A small image diffusion model, trained from scratch.
Model: 32-pixel images, width 128.
Training: muon at rate 0.0042, 9600 steps.
Data: trained on aerial photos of the United States (SatlasPretrain), 203450 training examples, 18.1 epochs.
Rows from block 5 of a small image diffusion model, named by matrix and row number. Rows with one number belong to one neuron. Each number is 200 + 20 x the weight over its row's rms, rounded and kept within 0 to 999. All counts start at 0.
After each neuron's rows are labels from the 100 images, of 14848 (inputs lightly noised), where the neuron reaches its highest value: "peak on" is the class under the peak; "colour at peak" is the nearest of a few named colours to the mean colour under the peak. Only what is clearly more common there than usual is listed. The data: aerial photos of the United States (SatlasPretrain). In brackets: how many of the 100, against the usual share in percent.
# fc1: MLP up (model.blocks.5.mlp.fc1.weight, 512x128), inputs 0-127
# fc2: MLP down (model.blocks.5.mlp.fc2.weight, 128x512, transposed), outputs 0-127

fc1.445,198,207,190,199,197,196,227,166,194,203,199,190,217,200,201,174,204,220,200,202,208,155,201,188,200,213,207,242,197,198,199,186,179,178,200,204,211,180,207,197,191,195,193,202,185,201,190,211,238,200,206,187,174,194,197,191,219,186,210,202,196,210,193,177,200,223,208,188,192,219,218,180,199,217,200,200,199,199,210,142,205,207,212,203,147,202,200,202,196,257,154,218,230,192,221,201,199,218,203,207,199,207,185,201,157,198,201,194,203,225,214,188,173,269,214,211,152,203,196,218,196,241,192,198,200,186,191,115
fc2.445,204,198,201,194,196,201,203,199,174,202,196,204,208,219,197,195,198,193,208,201,193,201,201,194,197,230,200,169,189,203,199,200,192,204,195,208,214,189,182,203,237,205,195,199,199,209,203,195,166,200,218,183,190,207,204,188,200,173,198,201,123,174,214,202,200,196,200,199,207,195,187,200,203,199,200,197,204,209,204,198,208,207,192,205,198,194,180,245,172,205,198,200,191,199,203,202,193,185,214,230,206,205,197,220,142,199,193,118,192,118,206,198,199,256,209,201,247,203,197,204,197,201,197,189,114,194,204,200
peak on: building (79 vs 3.9)
colour at peak: white (83 vs 0.2)

fc1.87,194,203,278,208,200,199,217,206,187,212,200,201,204,200,224,236,193,198,207,208,200,201,208,216,179,195,199,96,191,193,201,202,201,199,199,200,201,240,202,173,198,214,207,199,220,197,201,212,213,196,190,180,202,200,181,199,195,212,200,200,164,194,199,211,200,165,169,201,200,186,208,185,191,202,179,155,174,204,202,217,200,205,217,215,230,191,204,187,158,199,160,203,202,202,217,201,195,201,219,200,199,199,184,207,207,210,209,261,204,195,201,197,283,223,194,197,201,195,198,202,198,184,197,197,202,204,177,203
fc2.87,204,200,113,196,188,202,190,194,196,207,170,209,203,197,199,135,197,193,201,201,214,204,203,195,199,235,203,190,188,199,209,201,199,203,200,199,216,185,199,193,196,205,196,201,198,204,198,210,204,211,207,200,161,182,195,204,201,205,202,200,180,208,176,196,190,208,218,207,187,202,199,208,196,201,204,200,218,199,200,200,201,218,204,202,173,210,200,201,188,197,194,209,200,209,216,203,199,204,198,225,212,242,247,203,332,208,199,253,182,191,192,190,200,203,201,206,199,193,199,223,199,163,188,201,199,202,195,163
peak on: crop field (32 vs 7.1)
colour at peak: grey (99 vs 56.1)

fc1.33,241,201,212,194,203,203,200,201,176,206,178,211,201,167,199,202,158,202,193,203,238,206,151,202,265,202,210,212,184,191,179,234,219,165,192,205,186,193,205,207,197,203,188,200,181,195,198,204,198,192,199,214,201,245,206,190,204,219,260,186,186,187,201,180,190,199,203,205,207,224,198,198,196,198,154,201,201,207,211,220,200,202,181,194,202,193,212,202,199,220,200,197,204,212,199,189,232,203,202,89,205,198,184,207,233,226,192,200,207,197,194,174,147,202,200,186,203,207,193,202,207,215,183,197,202,216,202,210
fc2.33,217,197,197,206,193,206,233,196,158,193,165,195,221,184,213,200,192,223,195,199,205,194,194,198,100,211,196,171,201,198,198,190,241,225,197,213,201,200,197,204,219,195,206,208,201,178,202,200,198,203,186,229,222,262,191,188,201,195,202,158,201,198,209,182,210,189,213,208,215,199,200,218,200,191,197,199,207,203,196,203,188,206,213,198,200,197,196,188,177,200,207,200,187,178,203,186,199,219,229,125,198,199,149,197,206,192,192,216,223,191,175,198,199,200,200,204,200,200,216,142,179,162,215,204,183,201,201,153
peak on: building (38 vs 3.9)
colour at peak: grey (85 vs 56.1)

fc1.486,185,197,200,183,194,203,193,212,201,199,202,208,191,218,154,176,196,205,200,185,198,195,208,203,200,228,200,296,204,201,213,181,197,198,182,204,200,197,202,193,188,200,199,191,199,188,195,218,205,202,199,200,212,199,201,199,180,194,220,202,187,200,196,204,199,148,209,195,197,229,196,203,206,200,234,251,203,187,201,188,202,205,198,215,175,244,201,212,182,197,220,151,204,190,198,200,199,197,198,227,197,200,189,201,133,240,204,202,196,183,198,187,116,161,213,199,175,249,209,217,201,204,200,202,202,200,196,224
fc2.486,198,197,254,206,208,218,191,202,197,199,199,196,190,194,184,213,211,231,201,202,202,203,201,202,202,196,207,204,200,199,202,196,203,199,208,205,200,206,204,201,199,201,208,214,203,172,182,202,196,203,201,209,208,196,200,195,202,205,197,214,178,196,189,197,199,260,222,204,203,199,179,162,188,203,182,200,202,207,200,201,202,195,206,216,109,217,169,203,188,200,198,201,197,195,184,197,214,195,193,144,193,205,123,200,83,197,207,173,201,211,192,188,184,203,200,214,204,218,183,197,193,215,198,194,200,198,199,231
peak on: building (32 vs 3.9)
colour at peak: grey (90 vs 56.1)

fc1.67,203,218,193,191,184,197,205,179,199,205,198,205,200,197,196,202,201,222,193,196,236,191,203,201,210,203,201,174,171,198,249,202,200,197,210,200,203,199,200,119,199,203,204,197,204,198,203,201,200,197,199,199,198,203,200,200,245,197,198,197,183,201,125,204,193,199,209,210,220,211,176,205,199,199,180,206,201,203,192,250,201,200,199,198,212,200,193,204,224,200,215,218,202,201,196,213,182,193,205,220,203,211,167,205,193,218,201,275,198,199,206,121,203,212,216,206,165,200,200,200,219,174,184,198,196,199,217,124
fc2.67,212,230,193,178,218,197,201,204,223,201,193,209,144,241,215,205,202,210,203,168,214,224,178,211,225,183,197,198,204,197,146,212,225,183,200,207,200,191,190,202,207,204,202,194,200,203,198,206,197,168,201,193,208,195,195,206,194,192,198,199,202,203,202,203,202,229,178,217,196,207,197,192,219,196,203,192,125,197,198,202,200,196,201,200,167,200,164,220,205,187,184,236,200,199,230,195,168,204,205,213,198,202,195,235,188,201,207,262,188,203,188,223,199,201,196,195,201,209,214,186,199,203,207,199,205,210,182,87
peak on: building (45 vs 3.9)
colour at peak: pink (28 vs 4)

fc1.116,221,194,191,178,206,211,194,202,215,187,194,195,203,212,210,175,128,207,198,190,200,209,168,178,192,188,211,198,169,196,202,201,203,191,206,214,179,205,200,182,184,210,212,173,198,204,195,156,196,191,200,213,200,216,191,200,215,198,203,243,142,272,205,195,208,200,200,192,213,203,192,196,201,209,260,202,181,239,207,212,199,189,204,221,166,201,208,207,169,198,200,200,191,194,188,204,198,204,213,251,198,198,194,260,190,203,204,197,220,180,204,192,205,200,197,201,174,192,203,210,175,228,196,219,211,270,214,196
fc2.116,191,199,196,209,244,198,228,199,132,207,224,197,214,210,178,219,188,200,220,186,229,207,198,215,200,215,199,183,197,199,195,203,206,193,181,200,205,218,185,196,215,215,224,256,198,198,200,205,204,219,202,199,241,202,192,201,199,200,206,202,175,190,217,203,200,202,211,209,192,282,199,202,195,252,211,197,186,199,201,226,196,212,191,206,236,194,216,196,193,184,199,182,207,186,201,209,201,185,199,275,218,201,212,179,201,203,207,199,191,202,211,200,167,200,194,194,204,200,188,216,196,176,175,199,192,287,206,199
peak on: building (27 vs 3.9)
colour at peak: grey (95 vs 56.1)

fc1.257,201,176,165,200,200,193,202,206,195,215,190,195,222,207,170,187,215,198,198,208,169,200,203,200,194,200,208,197,197,239,197,198,200,219,206,235,215,183,213,202,172,237,196,203,202,203,116,210,203,152,229,202,205,213,186,230,199,189,196,205,205,195,202,189,183,205,188,201,197,200,198,196,199,203,191,189,191,205,235,192,182,196,200,203,136,255,177,199,203,256,217,208,238,204,197,203,167,212,202,192,249,207,156,191,205,185,197,193,224,201,208,211,223,193,173,199,206,142,186,215,191,206,193,210,200,203,206,224
fc2.257,200,206,207,230,200,181,188,222,220,232,205,185,194,197,184,167,233,195,189,259,202,198,195,204,194,184,201,200,203,209,196,178,202,203,177,220,222,257,271,237,206,204,209,240,304,220,198,177,217,207,201,192,207,206,191,195,200,193,202,169,202,204,201,187,196,200,201,197,206,202,224,139,191,191,208,202,201,199,181,187,201,200,194,214,201,193,219,200,197,200,205,200,199,157,217,208,191,201,203,225,199,202,200,226,204,199,249,196,204,191,222,190,202,200,198,202,188,207,195,201,173,223,198,203,192,207,209,196
peak on: building (36 vs 3.9)
colour at peak: grey (87 vs 56.1)

fc1.37,197,177,203,216,220,219,199,254,198,193,226,204,200,182,199,217,207,198,193,206,196,188,197,199,235,206,180,174,80,189,207,189,207,201,205,145,189,185,205,217,204,198,164,246,197,204,192,200,220,201,199,191,202,199,201,203,173,196,229,205,198,200,203,177,203,202,207,191,240,221,199,185,218,223,209,201,220,208,200,192,204,216,201,179,181,200,212,201,203,197,208,186,124,150,208,204,193,207,215,201,221,215,200,203,186,207,197,205,187,196,201,169,190,202,200,197,200,208,203,221,181,200,231,212,201,197,200,194
fc2.37,197,198,189,199,210,270,209,214,196,204,195,206,201,212,216,194,210,185,200,195,219,203,204,194,200,201,285,191,199,189,213,199,230,201,201,209,203,217,169,196,214,205,252,197,193,201,192,184,200,207,200,176,197,205,193,214,265,196,199,223,200,196,220,180,180,217,204,231,182,321,187,218,181,202,198,213,191,187,187,234,200,202,200,202,202,200,200,200,192,192,196,185,205,215,202,201,213,200,222,203,206,194,228,207,200,230,201,201,213,200,212,204,181,197,200,200,209,208,202,216,190,200,199,194,202,206,206,163
peak on: building (27 vs 3.9)
colour at peak: grey (86 vs 56.1)

fc1.209,201,196,163,206,206,199,205,198,206,200,201,197,145,194,184,198,180,210,197,165,197,171,201,192,196,208,182,163,191,199,192,198,198,202,204,200,200,203,205,246,193,224,203,177,181,200,182,189,201,201,200,188,208,200,202,206,263,201,169,204,286,196,212,209,200,118,227,194,188,185,197,202,189,200,209,198,199,194,207,201,196,197,200,208,196,261,188,200,192,193,201,188,201,205,196,198,187,214,191,267,173,198,224,207,183,200,192,198,203,192,200,212,203,197,199,192,203,203,203,129,209,205,203,197,198,199,198,200
fc2.209,197,199,196,191,199,201,261,209,183,182,204,205,211,200,202,198,203,198,209,193,216,197,223,200,186,240,207,198,196,197,193,183,221,211,268,217,205,124,202,197,195,201,182,198,204,217,211,201,201,196,201,208,184,196,203,203,203,225,197,196,195,201,167,189,197,207,136,203,210,209,192,189,189,206,202,200,206,202,200,200,204,189,207,198,266,204,233,206,170,195,195,203,202,216,201,200,201,182,212,202,154,195,256,199,196,201,211,200,226,204,177,173,197,203,200,214,190,197,190,199,202,198,198,201,214,204,203,106
peak on: crop field (48 vs 7.1)
colour at peak: black (36 vs 1.3)

fc1.192,227,195,192,199,205,200,191,209,214,200,185,205,201,192,202,203,216,215,203,198,268,197,196,218,204,236,192,209,200,200,217,178,198,198,203,201,200,211,199,173,176,197,204,212,204,200,198,200,198,197,213,200,176,208,245,209,186,196,201,232,110,163,197,203,192,165,203,226,178,211,200,241,200,198,198,194,213,197,200,200,167,233,196,200,191,249,206,207,191,200,176,274,214,208,220,204,220,195,201,200,212,200,156,187,189,202,205,203,204,194,200,199,222,184,206,197,206,188,203,173,196,182,185,202,207,199,200,126
fc2.192,197,191,213,199,189,197,208,171,209,195,196,200,190,196,176,196,205,196,183,197,210,202,191,208,193,193,200,186,201,198,204,168,199,198,199,213,200,210,203,200,201,200,204,234,196,204,202,226,200,202,200,196,183,217,193,208,202,200,199,196,201,208,226,198,208,226,215,206,195,207,200,198,192,200,201,197,199,193,182,199,183,199,207,219,40,206,199,202,206,202,200,233,202,182,199,201,204,197,198,213,198,200,200,211,201,202,200,231,198,200,200,111,182,208,254,207,201,197,211,190,198,201,206,212,209,200,203,168
peak on: building (54 vs 3.9)
colour at peak: grey (99 vs 56.1)

fc1.188,201,195,159,200,198,211,200,182,197,197,200,195,207,190,206,197,193,186,199,213,208,192,202,200,197,207,25,190,179,199,199,200,181,185,195,252,206,196,199,212,189,191,199,219,194,200,201,202,195,205,191,197,207,209,207,198,243,196,197,204,236,199,168,203,201,206,200,199,199,195,197,194,196,205,204,188,200,194,177,196,201,196,203,193,198,200,174,197,211,197,202,197,199,202,200,203,190,200,199,219,207,201,190,190,196,213,205,214,195,197,204,204,201,206,203,206,197,204,202,184,202,200,199,210,203,201,199,129
fc2.188,204,179,185,200,192,202,176,237,204,199,154,196,196,204,194,200,218,187,208,199,216,209,210,195,206,192,299,203,229,214,200,186,191,225,192,200,235,212,198,151,195,217,192,198,179,201,199,184,201,200,202,204,200,213,212,240,200,187,227,206,163,175,190,167,199,215,202,200,233,206,193,204,201,244,193,191,202,201,195,203,194,191,183,192,191,198,193,203,162,202,197,208,196,168,194,202,191,213,190,232,197,193,215,170,186,204,202,200,184,194,225,197,207,198,173,188,159,230,253,194,200,200,260,181,212,215,212,165
peak on: building (40 vs 3.9)
colour at peak: grey (89 vs 56.1)

fc1.152,227,183,203,205,206,232,199,196,200,188,198,212,193,202,201,205,208,185,198,188,205,200,201,236,201,229,182,221,195,208,129,202,241,203,199,217,200,200,196,136,203,199,216,204,202,193,234,191,200,205,222,222,180,228,202,201,221,201,188,228,192,209,184,221,220,247,220,208,201,198,246,202,174,199,203,199,212,201,199,210,198,215,191,197,159,198,204,208,274,202,155,198,200,194,204,184,203,204,221,231,205,194,208,210,201,201,216,262,209,202,199,161,203,246,199,201,168,201,189,202,192,226,192,198,186,192,183,200
fc2.152,231,200,201,217,209,201,204,166,196,203,231,204,183,213,203,129,201,199,188,220,200,203,193,201,205,197,203,203,159,215,200,199,180,194,189,189,195,203,205,219,223,197,223,182,197,205,211,183,203,199,203,175,193,205,184,207,228,212,202,202,115,207,196,201,191,165,200,159,178,196,297,197,220,183,201,166,201,204,214,197,175,189,206,203,141,222,215,215,188,220,205,209,199,192,206,204,211,197,196,220,205,199,181,189,200,219,190,176,215,193,192,187,193,210,205,199,203,199,201,204,199,200,198,176,167,186,199,244
peak on: building (86 vs 3.9)
colour at peak: white (83 vs 0.2)

fc1.179,199,192,204,217,217,200,231,192,194,192,171,189,194,197,219,193,187,200,198,211,206,236,201,203,195,168,203,201,206,203,201,192,201,179,199,199,201,195,223,179,207,201,186,202,203,209,219,150,206,182,200,199,194,202,199,188,142,202,202,200,214,199,338,210,192,251,190,196,200,200,193,205,200,203,201,162,201,199,200,194,189,218,197,202,215,175,196,194,241,200,194,218,206,214,220,186,152,215,207,201,215,193,203,205,217,199,179,195,202,192,201,202,243,185,199,187,192,196,203,198,203,202,182,202,181,201,186,241
fc2.179,200,199,178,199,193,194,198,201,202,201,187,190,203,203,196,193,195,168,194,200,189,198,211,173,202,205,199,224,200,201,184,188,209,188,194,202,195,204,212,187,204,200,201,197,199,200,190,192,201,210,198,200,205,210,200,246,210,203,171,198,206,209,358,183,189,167,202,195,200,202,201,219,202,190,237,201,201,205,209,204,200,214,200,204,206,203,200,195,240,197,195,249,199,198,195,205,198,188,207,212,201,176,216,178,280,210,192,192,205,205,218,212,200,197,202,203,219,205,196,203,221,201,217,192,199,213,199,209
peak on: crop field (32 vs 7.1)
colour at peak: grey (89 vs 56.1)

fc1.437,199,213,209,187,200,199,201,197,195,209,204,198,237,190,202,193,180,205,198,204,202,206,186,236,207,200,200,198,205,206,200,203,200,201,207,199,190,211,205,191,189,200,201,203,205,205,199,212,200,200,205,212,195,201,203,200,201,164,202,218,203,269,199,218,244,197,244,180,194,197,210,199,213,201,178,200,298,280,178,205,184,203,204,221,129,199,198,219,189,202,191,218,201,189,197,174,203,204,203,187,200,204,201,203,274,199,154,197,211,196,201,202,200,195,209,211,196,203,200,200,202,202,228,171,194,200,202,218
fc2.437,179,208,200,195,196,203,196,197,193,199,166,197,195,202,200,211,195,231,208,194,199,200,230,196,196,203,200,223,200,190,206,197,190,201,199,214,193,194,202,203,219,210,233,221,223,214,214,203,224,210,142,190,195,223,195,194,200,201,198,203,197,183,201,205,233,195,191,226,156,198,249,199,190,213,190,264,200,205,200,205,198,176,187,197,208,203,209,109,202,170,191,137,175,166,201,216,261,183,195,170,186,164,197,180,204,155,196,201,209,194,199,200,186,200,210,190,202,207,203,200,200,202,204,163,197,218,194,194
peak on: building (38 vs 3.9)
colour at peak: grey (86 vs 56.1)

fc1.341,211,202,205,191,207,213,195,200,187,218,192,184,234,210,197,243,195,198,202,196,179,206,198,198,209,163,206,229,183,200,110,175,183,195,193,197,219,229,199,219,196,200,206,191,200,196,196,194,204,199,203,207,221,193,232,191,202,220,187,199,221,211,233,204,196,202,210,209,200,159,176,193,187,198,224,188,198,195,205,202,194,183,198,204,199,198,204,209,187,189,200,224,183,190,177,201,207,185,194,209,176,200,195,193,187,203,207,307,193,224,203,126,196,214,202,210,179,200,211,193,197,198,191,184,186,215,197,251
fc2.341,202,198,195,198,262,185,190,183,200,207,210,190,198,217,201,195,208,200,203,194,208,185,202,202,201,119,201,214,176,200,184,199,195,155,226,198,191,194,199,229,202,205,201,201,208,203,225,197,193,192,225,201,203,176,215,199,201,184,216,194,262,220,210,202,211,193,182,179,210,194,223,231,190,201,205,198,212,198,207,200,202,200,194,203,136,209,183,166,170,196,205,204,168,202,179,211,201,195,179,202,203,201,203,196,205,210,209,290,200,203,201,208,202,204,200,199,199,205,212,198,205,130,161,190,200,202,224,197
peak on: crop field (25 vs 7.1)
colour at peak: grey (89 vs 56.1)