Weights of a small image diffusion model: patch size [4, 4], batches of 384.
Rows from block 5 of a small image diffusion model, named by matrix and row number. Rows with one number belong to one neuron. Each number is 50 + 12 x the weight over its row's rms, rounded and kept within 0 to 99. All counts start at 0. After the name is the row's rms in percent of the matrix's.
After each neuron's rows are labels from the 100 images, of 14848 (inputs lightly noised), where the neuron reaches its highest value: "top examples" is what is common among them; "peak on" is the class under the peak. Only what is clearly more common there than usual is listed. The data: aerial photos of the United States (SatlasPretrain).
# fc1: MLP up (model.blocks.5.mlp.fc1.weight, 512x128), inputs 0-127
# fc2: MLP down (model.blocks.5.mlp.fc2.weight, 128x512, transposed), outputs 0-127

fc1.375 152:47 48 57 64 49 48 53 40 38 67 50 48 49 51 52 49 50 48 59 48 63 18 66 50 54 50 50 00 50 46 46 52 46 52 41 50 46 50 39 35 47 64 57 65 42 36 49 90 53 60 45 51 43 50 57 52 56 60 68 51 43 51 65 50 50 48 49 54 49 56 52 50 41 51 22 36 55 42 33 48 50 56 59 51 27 56 42 49 38 48 13 20 47 49 53 56 46 55 50 03 52 50 51 49 59 69 65 48 54 50 49 44 58 53 61 50 29 45 47 49 50 48 56 47 45 51 42 37
fc2.375 214:48 51 91 53 51 54 47 52 43 52 47 50 52 50 48 49 49 71 48 52 35 49 46 50 48 50 51 64 50 48 50 50 51 49 48 51 52 47 26 39 53 54 54 49 50 49 47 49 47 49 54 49 53 47 49 50 50 55 41 56 46 48 96 56 52 34 50 51 46 55 50 58 67 44 55 52 48 49 52 47 50 46 51 62 73 49 55 58 74 53 50 39 49 36 49 50 53 53 72 00 41 47 17 50 19 46 50 68 43 57 50 52 30 50 46 49 52 43 49 49 50 44 49 56 52 55 47 66
top examples: building
peak on: building

fc1.45 163:50 60 82 56 53 43 54 48 50 47 50 50 50 54 57 50 52 46 50 50 56 50 62 46 51 30 49 00 52 50 52 48 55 55 55 56 50 51 53 34 50 56 50 58 49 52 54 50 51 50 51 51 37 45 59 50 48 48 56 54 14 39 41 48 48 66 21 50 60 52 53 59 48 59 22 45 51 46 32 62 53 51 60 48 68 43 51 37 50 46 37 44 51 52 50 49 48 60 50 00 50 50 52 48 86 50 49 35 43 54 51 54 67 46 51 52 47 49 49 51 50 46 50 56 48 50 47 18
fc2.45 135:50 50 11 49 36 49 46 49 53 55 49 54 52 39 51 21 69 12 51 49 52 54 54 44 55 51 51 28 43 53 50 47 49 65 49 41 45 47 51 50 46 53 50 52 60 51 49 51 44 55 36 50 50 48 33 52 61 51 37 45 17 48 29 50 54 22 50 68 59 48 64 71 50 48 49 41 61 59 55 48 47 57 45 49 69 49 49 45 26 59 53 62 51 51 41 49 48 51 50 43 42 51 98 47 99 57 52 39 56 51 50 53 59 57 49 46 52 51 57 55 51 48 48 76 56 50 48 51
top examples: building
peak on: building

fc1.198 071:50 56 58 48 56 48 51 66 52 49 38 36 55 46 50 51 50 49 57 49 54 56 50 65 51 67 50 50 51 49 47 41 48 45 73 51 42 47 52 51 48 58 46 52 60 46 27 49 48 61 85 97 28 50 48 51 50 55 56 50 49 52 50 46 50 45 42 43 54 81 50 57 48 49 37 49 48 54 49 44 57 56 99 44 32 58 12 53 48 49 48 50 60 99 53 37 57 52 42 52 43 48 57 61 48 46 50 43 60 43 33 53 49 48 47 54 46 52 54 53 33 48 66 56 46 31 50 51
fc2.198 081:50 49 26 49 31 53 66 58 50 55 36 07 55 33 75 66 49 56 39 24 50 51 49 53 35 49 50 43 43 47 50 52 60 43 39 48 58 40 68 71 50 46 65 45 50 55 51 85 33 85 48 48 50 49 41 50 50 51 87 49 46 48 50 51 59 48 54 29 49 56 29 57 53 49 50 46 45 41 51 44 60 54 55 50 51 42 43 39 53 48 66 59 36 57 50 57 54 65 46 49 13 48 53 49 45 07 51 51 45 50 38 51 62 49 56 53 35 51 51 54 59 44 41 53 60 41 38 49
top examples: building
peak on: building

fc1.85 101:51 53 46 36 63 51 46 31 44 54 69 40 50 50 50 54 56 50 46 50 53 50 51 50 57 47 56 45 49 67 58 50 43 44 51 54 48 48 45 51 62 45 00 51 50 52 51 51 64 50 64 31 59 53 83 47 50 44 50 53 47 21 50 72 49 41 58 54 51 57 51 48 09 49 59 57 74 16 42 44 49 50 56 51 48 75 47 65 53 65 51 69 65 48 67 46 46 49 52 52 49 53 44 48 36 51 41 49 50 46 53 69 49 53 46 68 50 29 50 51 65 03 45 50 52 45 65 53
fc2.85 096:40 49 54 61 52 32 49 50 54 63 65 51 46 51 58 48 68 48 46 50 92 37 78 64 51 50 45 41 67 47 62 50 41 45 37 58 44 50 71 75 50 52 51 78 39 47 39 84 48 56 61 34 46 50 83 55 54 66 53 69 43 53 58 50 74 49 56 57 52 51 49 05 50 49 46 51 55 53 66 49 63 41 36 46 51 46 48 53 20 47 47 54 49 51 53 35 60 85 55 51 54 44 79 50 48 50 53 48 55 49 48 50 57 28 51 48 50 52 50 42 50 55 54 49 54 49 50 53
top examples: building
peak on: building

fc1.34 057:44 36 50 52 50 61 52 50 49 52 45 44 54 50 50 49 44 53 50 52 45 51 65 47 52 40 60 53 47 57 50 50 51 47 31 78 46 54 51 52 50 48 50 50 56 59 50 56 53 46 55 47 53 31 30 54 51 49 04 45 50 57 56 50 50 51 69 04 48 56 54 51 57 37 61 87 69 54 44 50 72 49 52 53 50 49 14 38 37 46 67 66 54 51 41 43 38 51 46 53 42 51 50 54 50 35 49 55 50 53 78 45 50 50 34 47 50 53 42 52 52 46 50 52 00 47 19 52
fc2.34 067:49 62 37 56 49 50 47 57 45 50 45 26 64 53 40 43 54 50 45 49 50 52 60 64 56 58 50 46 59 61 50 52 24 56 73 19 59 04 66 48 02 40 13 26 46 63 47 44 61 45 26 53 44 50 48 25 50 58 53 62 51 51 28 45 46 54 47 51 53 47 45 51 48 74 49 48 46 38 56 32 47 37 41 53 45 51 45 55 47 40 50 42 35 52 72 53 50 35 51 51 51 49 52 23 27 47 42 50 59 50 42 64 51 51 46 53 48 54 48 39 47 51 61 64 50 59 49 50
top examples: crop field
peak on: crop field

fc1.502 166:56 38 48 53 50 49 49 50 49 49 49 50 50 52 50 70 62 50 52 51 49 52 48 48 50 64 52 53 45 52 00 47 46 46 48 50 50 69 62 50 47 50 50 57 56 50 50 50 52 53 57 71 49 60 49 43 42 51 48 49 23 52 55 51 50 51 46 54 50 30 50 54 50 50 47 49 49 50 55 46 49 50 51 57 56 50 52 51 43 51 49 56 64 53 50 54 47 56 48 51 51 52 35 48 51 49 69 99 49 50 49 50 44 98 53 48 53 41 52 50 50 42 31 54 43 49 54 49
fc2.502 131:24 67 49 45 50 45 50 48 54 49 46 54 50 50 51 25 50 36 49 49 43 51 50 49 49 76 44 50 64 67 38 52 51 59 49 50 49 55 51 41 47 49 50 49 50 54 48 45 44 48 50 43 40 50 53 51 83 51 73 50 85 63 41 76 47 36 50 50 49 58 50 55 47 43 48 50 52 51 54 64 50 50 52 56 56 53 99 49 34 50 50 48 47 50 58 48 43 50 60 50 48 54 51 48 52 53 45 99 49 47 51 67 52 56 51 62 53 49 53 33 50 11 45 50 55 52 47 31
top examples: crop field
peak on: crop field

fc1.182 155:51 48 65 51 67 49 49 99 40 56 48 49 58 50 67 33 41 36 41 53 54 51 66 38 49 73 74 38 43 51 55 61 51 52 48 50 25 49 51 47 44 45 50 33 50 59 49 49 52 73 54 38 41 52 49 50 44 54 65 50 47 54 48 42 50 60 50 61 50 69 47 31 49 50 51 50 51 51 28 50 61 48 43 50 46 50 57 29 41 48 49 46 69 89 38 39 53 36 47 57 49 46 84 48 40 59 50 48 49 51 48 60 44 57 53 50 49 50 58 49 26 76 67 50 45 13 39 58
fc2.182 124:51 51 46 49 34 40 51 56 39 52 50 36 51 50 39 50 42 12 54 51 56 52 60 48 48 50 00 47 52 68 58 41 52 51 53 50 58 54 43 99 52 40 48 36 51 47 49 44 49 50 49 45 48 50 57 49 67 74 48 50 22 70 58 51 49 72 50 47 52 58 54 58 50 49 40 48 46 46 29 50 62 47 52 46 56 42 51 55 46 50 54 49 51 48 30 41 55 49 51 51 48 43 55 51 49 45 46 51 43 06 55 47 43 50 62 62 53 54 50 51 41 53 37 48 72 59 43 41
top examples: building
peak on: building

fc1.456 119:52 53 49 57 48 50 55 49 49 48 51 49 54 54 45 53 49 49 50 64 67 43 46 55 45 49 43 50 47 52 58 49 49 32 49 45 50 48 37 32 46 53 53 46 52 55 51 72 50 49 46 51 35 50 33 51 71 48 59 49 09 99 35 48 47 97 64 40 53 50 50 49 53 54 49 51 50 49 50 48 50 61 78 47 23 60 53 53 60 52 44 14 56 42 48 51 51 50 45 34 63 60 20 51 38 75 49 61 69 51 88 50 52 66 55 52 49 51 40 48 52 54 50 49 47 40 50 40
fc2.456 119:42 49 49 62 55 55 63 42 51 48 42 40 51 38 65 46 27 39 51 50 45 22 51 50 43 52 63 46 52 53 33 49 50 42 50 50 48 50 53 47 48 52 44 28 63 38 49 47 49 50 49 51 49 51 52 43 09 48 58 50 27 48 51 42 35 72 61 51 50 49 53 46 46 54 50 49 49 54 50 51 56 50 62 48 85 52 46 52 00 58 47 40 40 43 49 50 73 52 53 51 87 52 65 55 52 60 45 50 52 55 50 54 52 43 37 44 92 64 48 63 68 70 29 49 61 49 47 35
top examples: building
peak on: building

fc1.279 106:49 51 52 35 43 46 46 51 52 68 52 51 42 50 48 50 59 52 45 51 50 52 45 44 64 50 64 66 46 50 73 37 40 51 50 50 55 51 49 55 49 51 39 51 51 49 42 55 45 49 50 55 58 51 50 52 00 50 53 46 76 48 86 46 47 18 61 52 46 55 44 58 57 55 54 54 36 47 45 43 50 48 50 47 59 51 50 50 49 29 81 56 43 52 50 47 59 47 39 61 45 65 59 44 42 48 49 46 44 54 52 57 53 65 42 53 85 51 50 47 35 51 43 51 54 51 50 23
fc2.279 104:48 45 50 54 50 50 49 55 58 57 58 47 65 50 48 69 58 87 51 48 60 94 53 53 48 50 50 52 41 47 63 52 25 51 49 62 72 72 46 52 50 54 48 54 55 47 41 49 46 58 47 46 49 46 53 39 17 50 50 47 59 49 49 47 46 51 43 47 58 49 33 29 50 56 40 48 55 96 52 48 42 51 50 48 52 45 20 57 38 51 50 62 47 50 52 49 50 42 42 53 50 52 32 44 42 38 54 42 46 43 50 49 56 41 50 27 52 48 52 54 47 95 53 43 51 48 56 03
top examples: crop field
peak on: crop field

fc1.242 085:32 42 47 00 52 49 49 55 15 68 40 50 47 51 47 51 43 48 49 45 55 51 52 64 53 56 49 44 51 44 50 57 59 42 50 88 61 23 50 70 49 51 33 55 47 47 34 48 51 61 67 61 59 36 58 47 52 41 58 52 49 43 51 14 46 40 47 69 45 66 50 49 57 38 51 44 52 58 45 47 54 50 50 30 53 42 54 51 50 45 55 46 40 48 40 62 50 61 46 67 68 51 71 50 28 54 51 51 49 16 53 53 55 43 51 45 47 50 48 47 54 83 51 33 50 46 51 54
fc2.242 076:36 59 55 79 65 51 47 53 64 54 53 46 56 35 61 54 55 50 43 44 62 69 50 00 47 66 53 40 48 49 52 56 49 52 51 35 45 44 50 54 35 93 49 63 43 55 49 47 45 51 50 49 71 53 50 61 44 54 53 46 47 38 53 49 43 42 43 54 48 39 45 49 47 65 52 52 68 58 57 45 34 51 39 73 50 52 27 27 49 53 64 66 45 67 26 49 50 56 44 54 61 53 42 61 50 44 50 55 49 55 59 58 41 35 43 49 64 48 44 48 52 50 54 41 53 36 50 00
top examples: crop field
peak on: crop field

fc1.272 113:41 58 47 39 48 36 48 58 55 51 54 57 55 55 50 47 54 61 44 56 49 51 37 46 53 51 52 59 50 57 85 61 43 54 51 49 56 40 51 26 50 45 54 36 50 49 42 48 51 46 51 48 53 50 50 49 10 51 60 43 34 51 38 44 51 75 64 64 59 61 51 47 57 50 54 52 36 50 48 44 51 54 61 48 39 42 49 48 43 52 55 49 51 53 52 51 73 51 29 47 53 52 00 48 46 51 33 00 52 49 53 42 50 57 50 51 69 54 43 50 53 48 53 48 58 44 54 44
fc2.272 116:62 65 64 63 52 37 50 63 50 49 40 45 59 52 47 47 59 51 48 51 50 45 49 49 56 51 50 43 59 36 48 50 69 50 54 53 45 31 43 35 59 46 53 30 48 54 32 55 49 21 48 50 54 55 48 41 57 31 50 55 32 51 19 56 48 95 50 20 61 50 43 45 50 49 49 55 50 64 56 48 50 46 83 59 69 48 47 38 34 49 50 52 40 45 52 48 35 32 69 75 54 49 80 60 50 51 48 65 48 47 50 49 46 51 76 45 33 52 53 43 52 49 42 54 70 54 52 03
top examples: building
peak on: building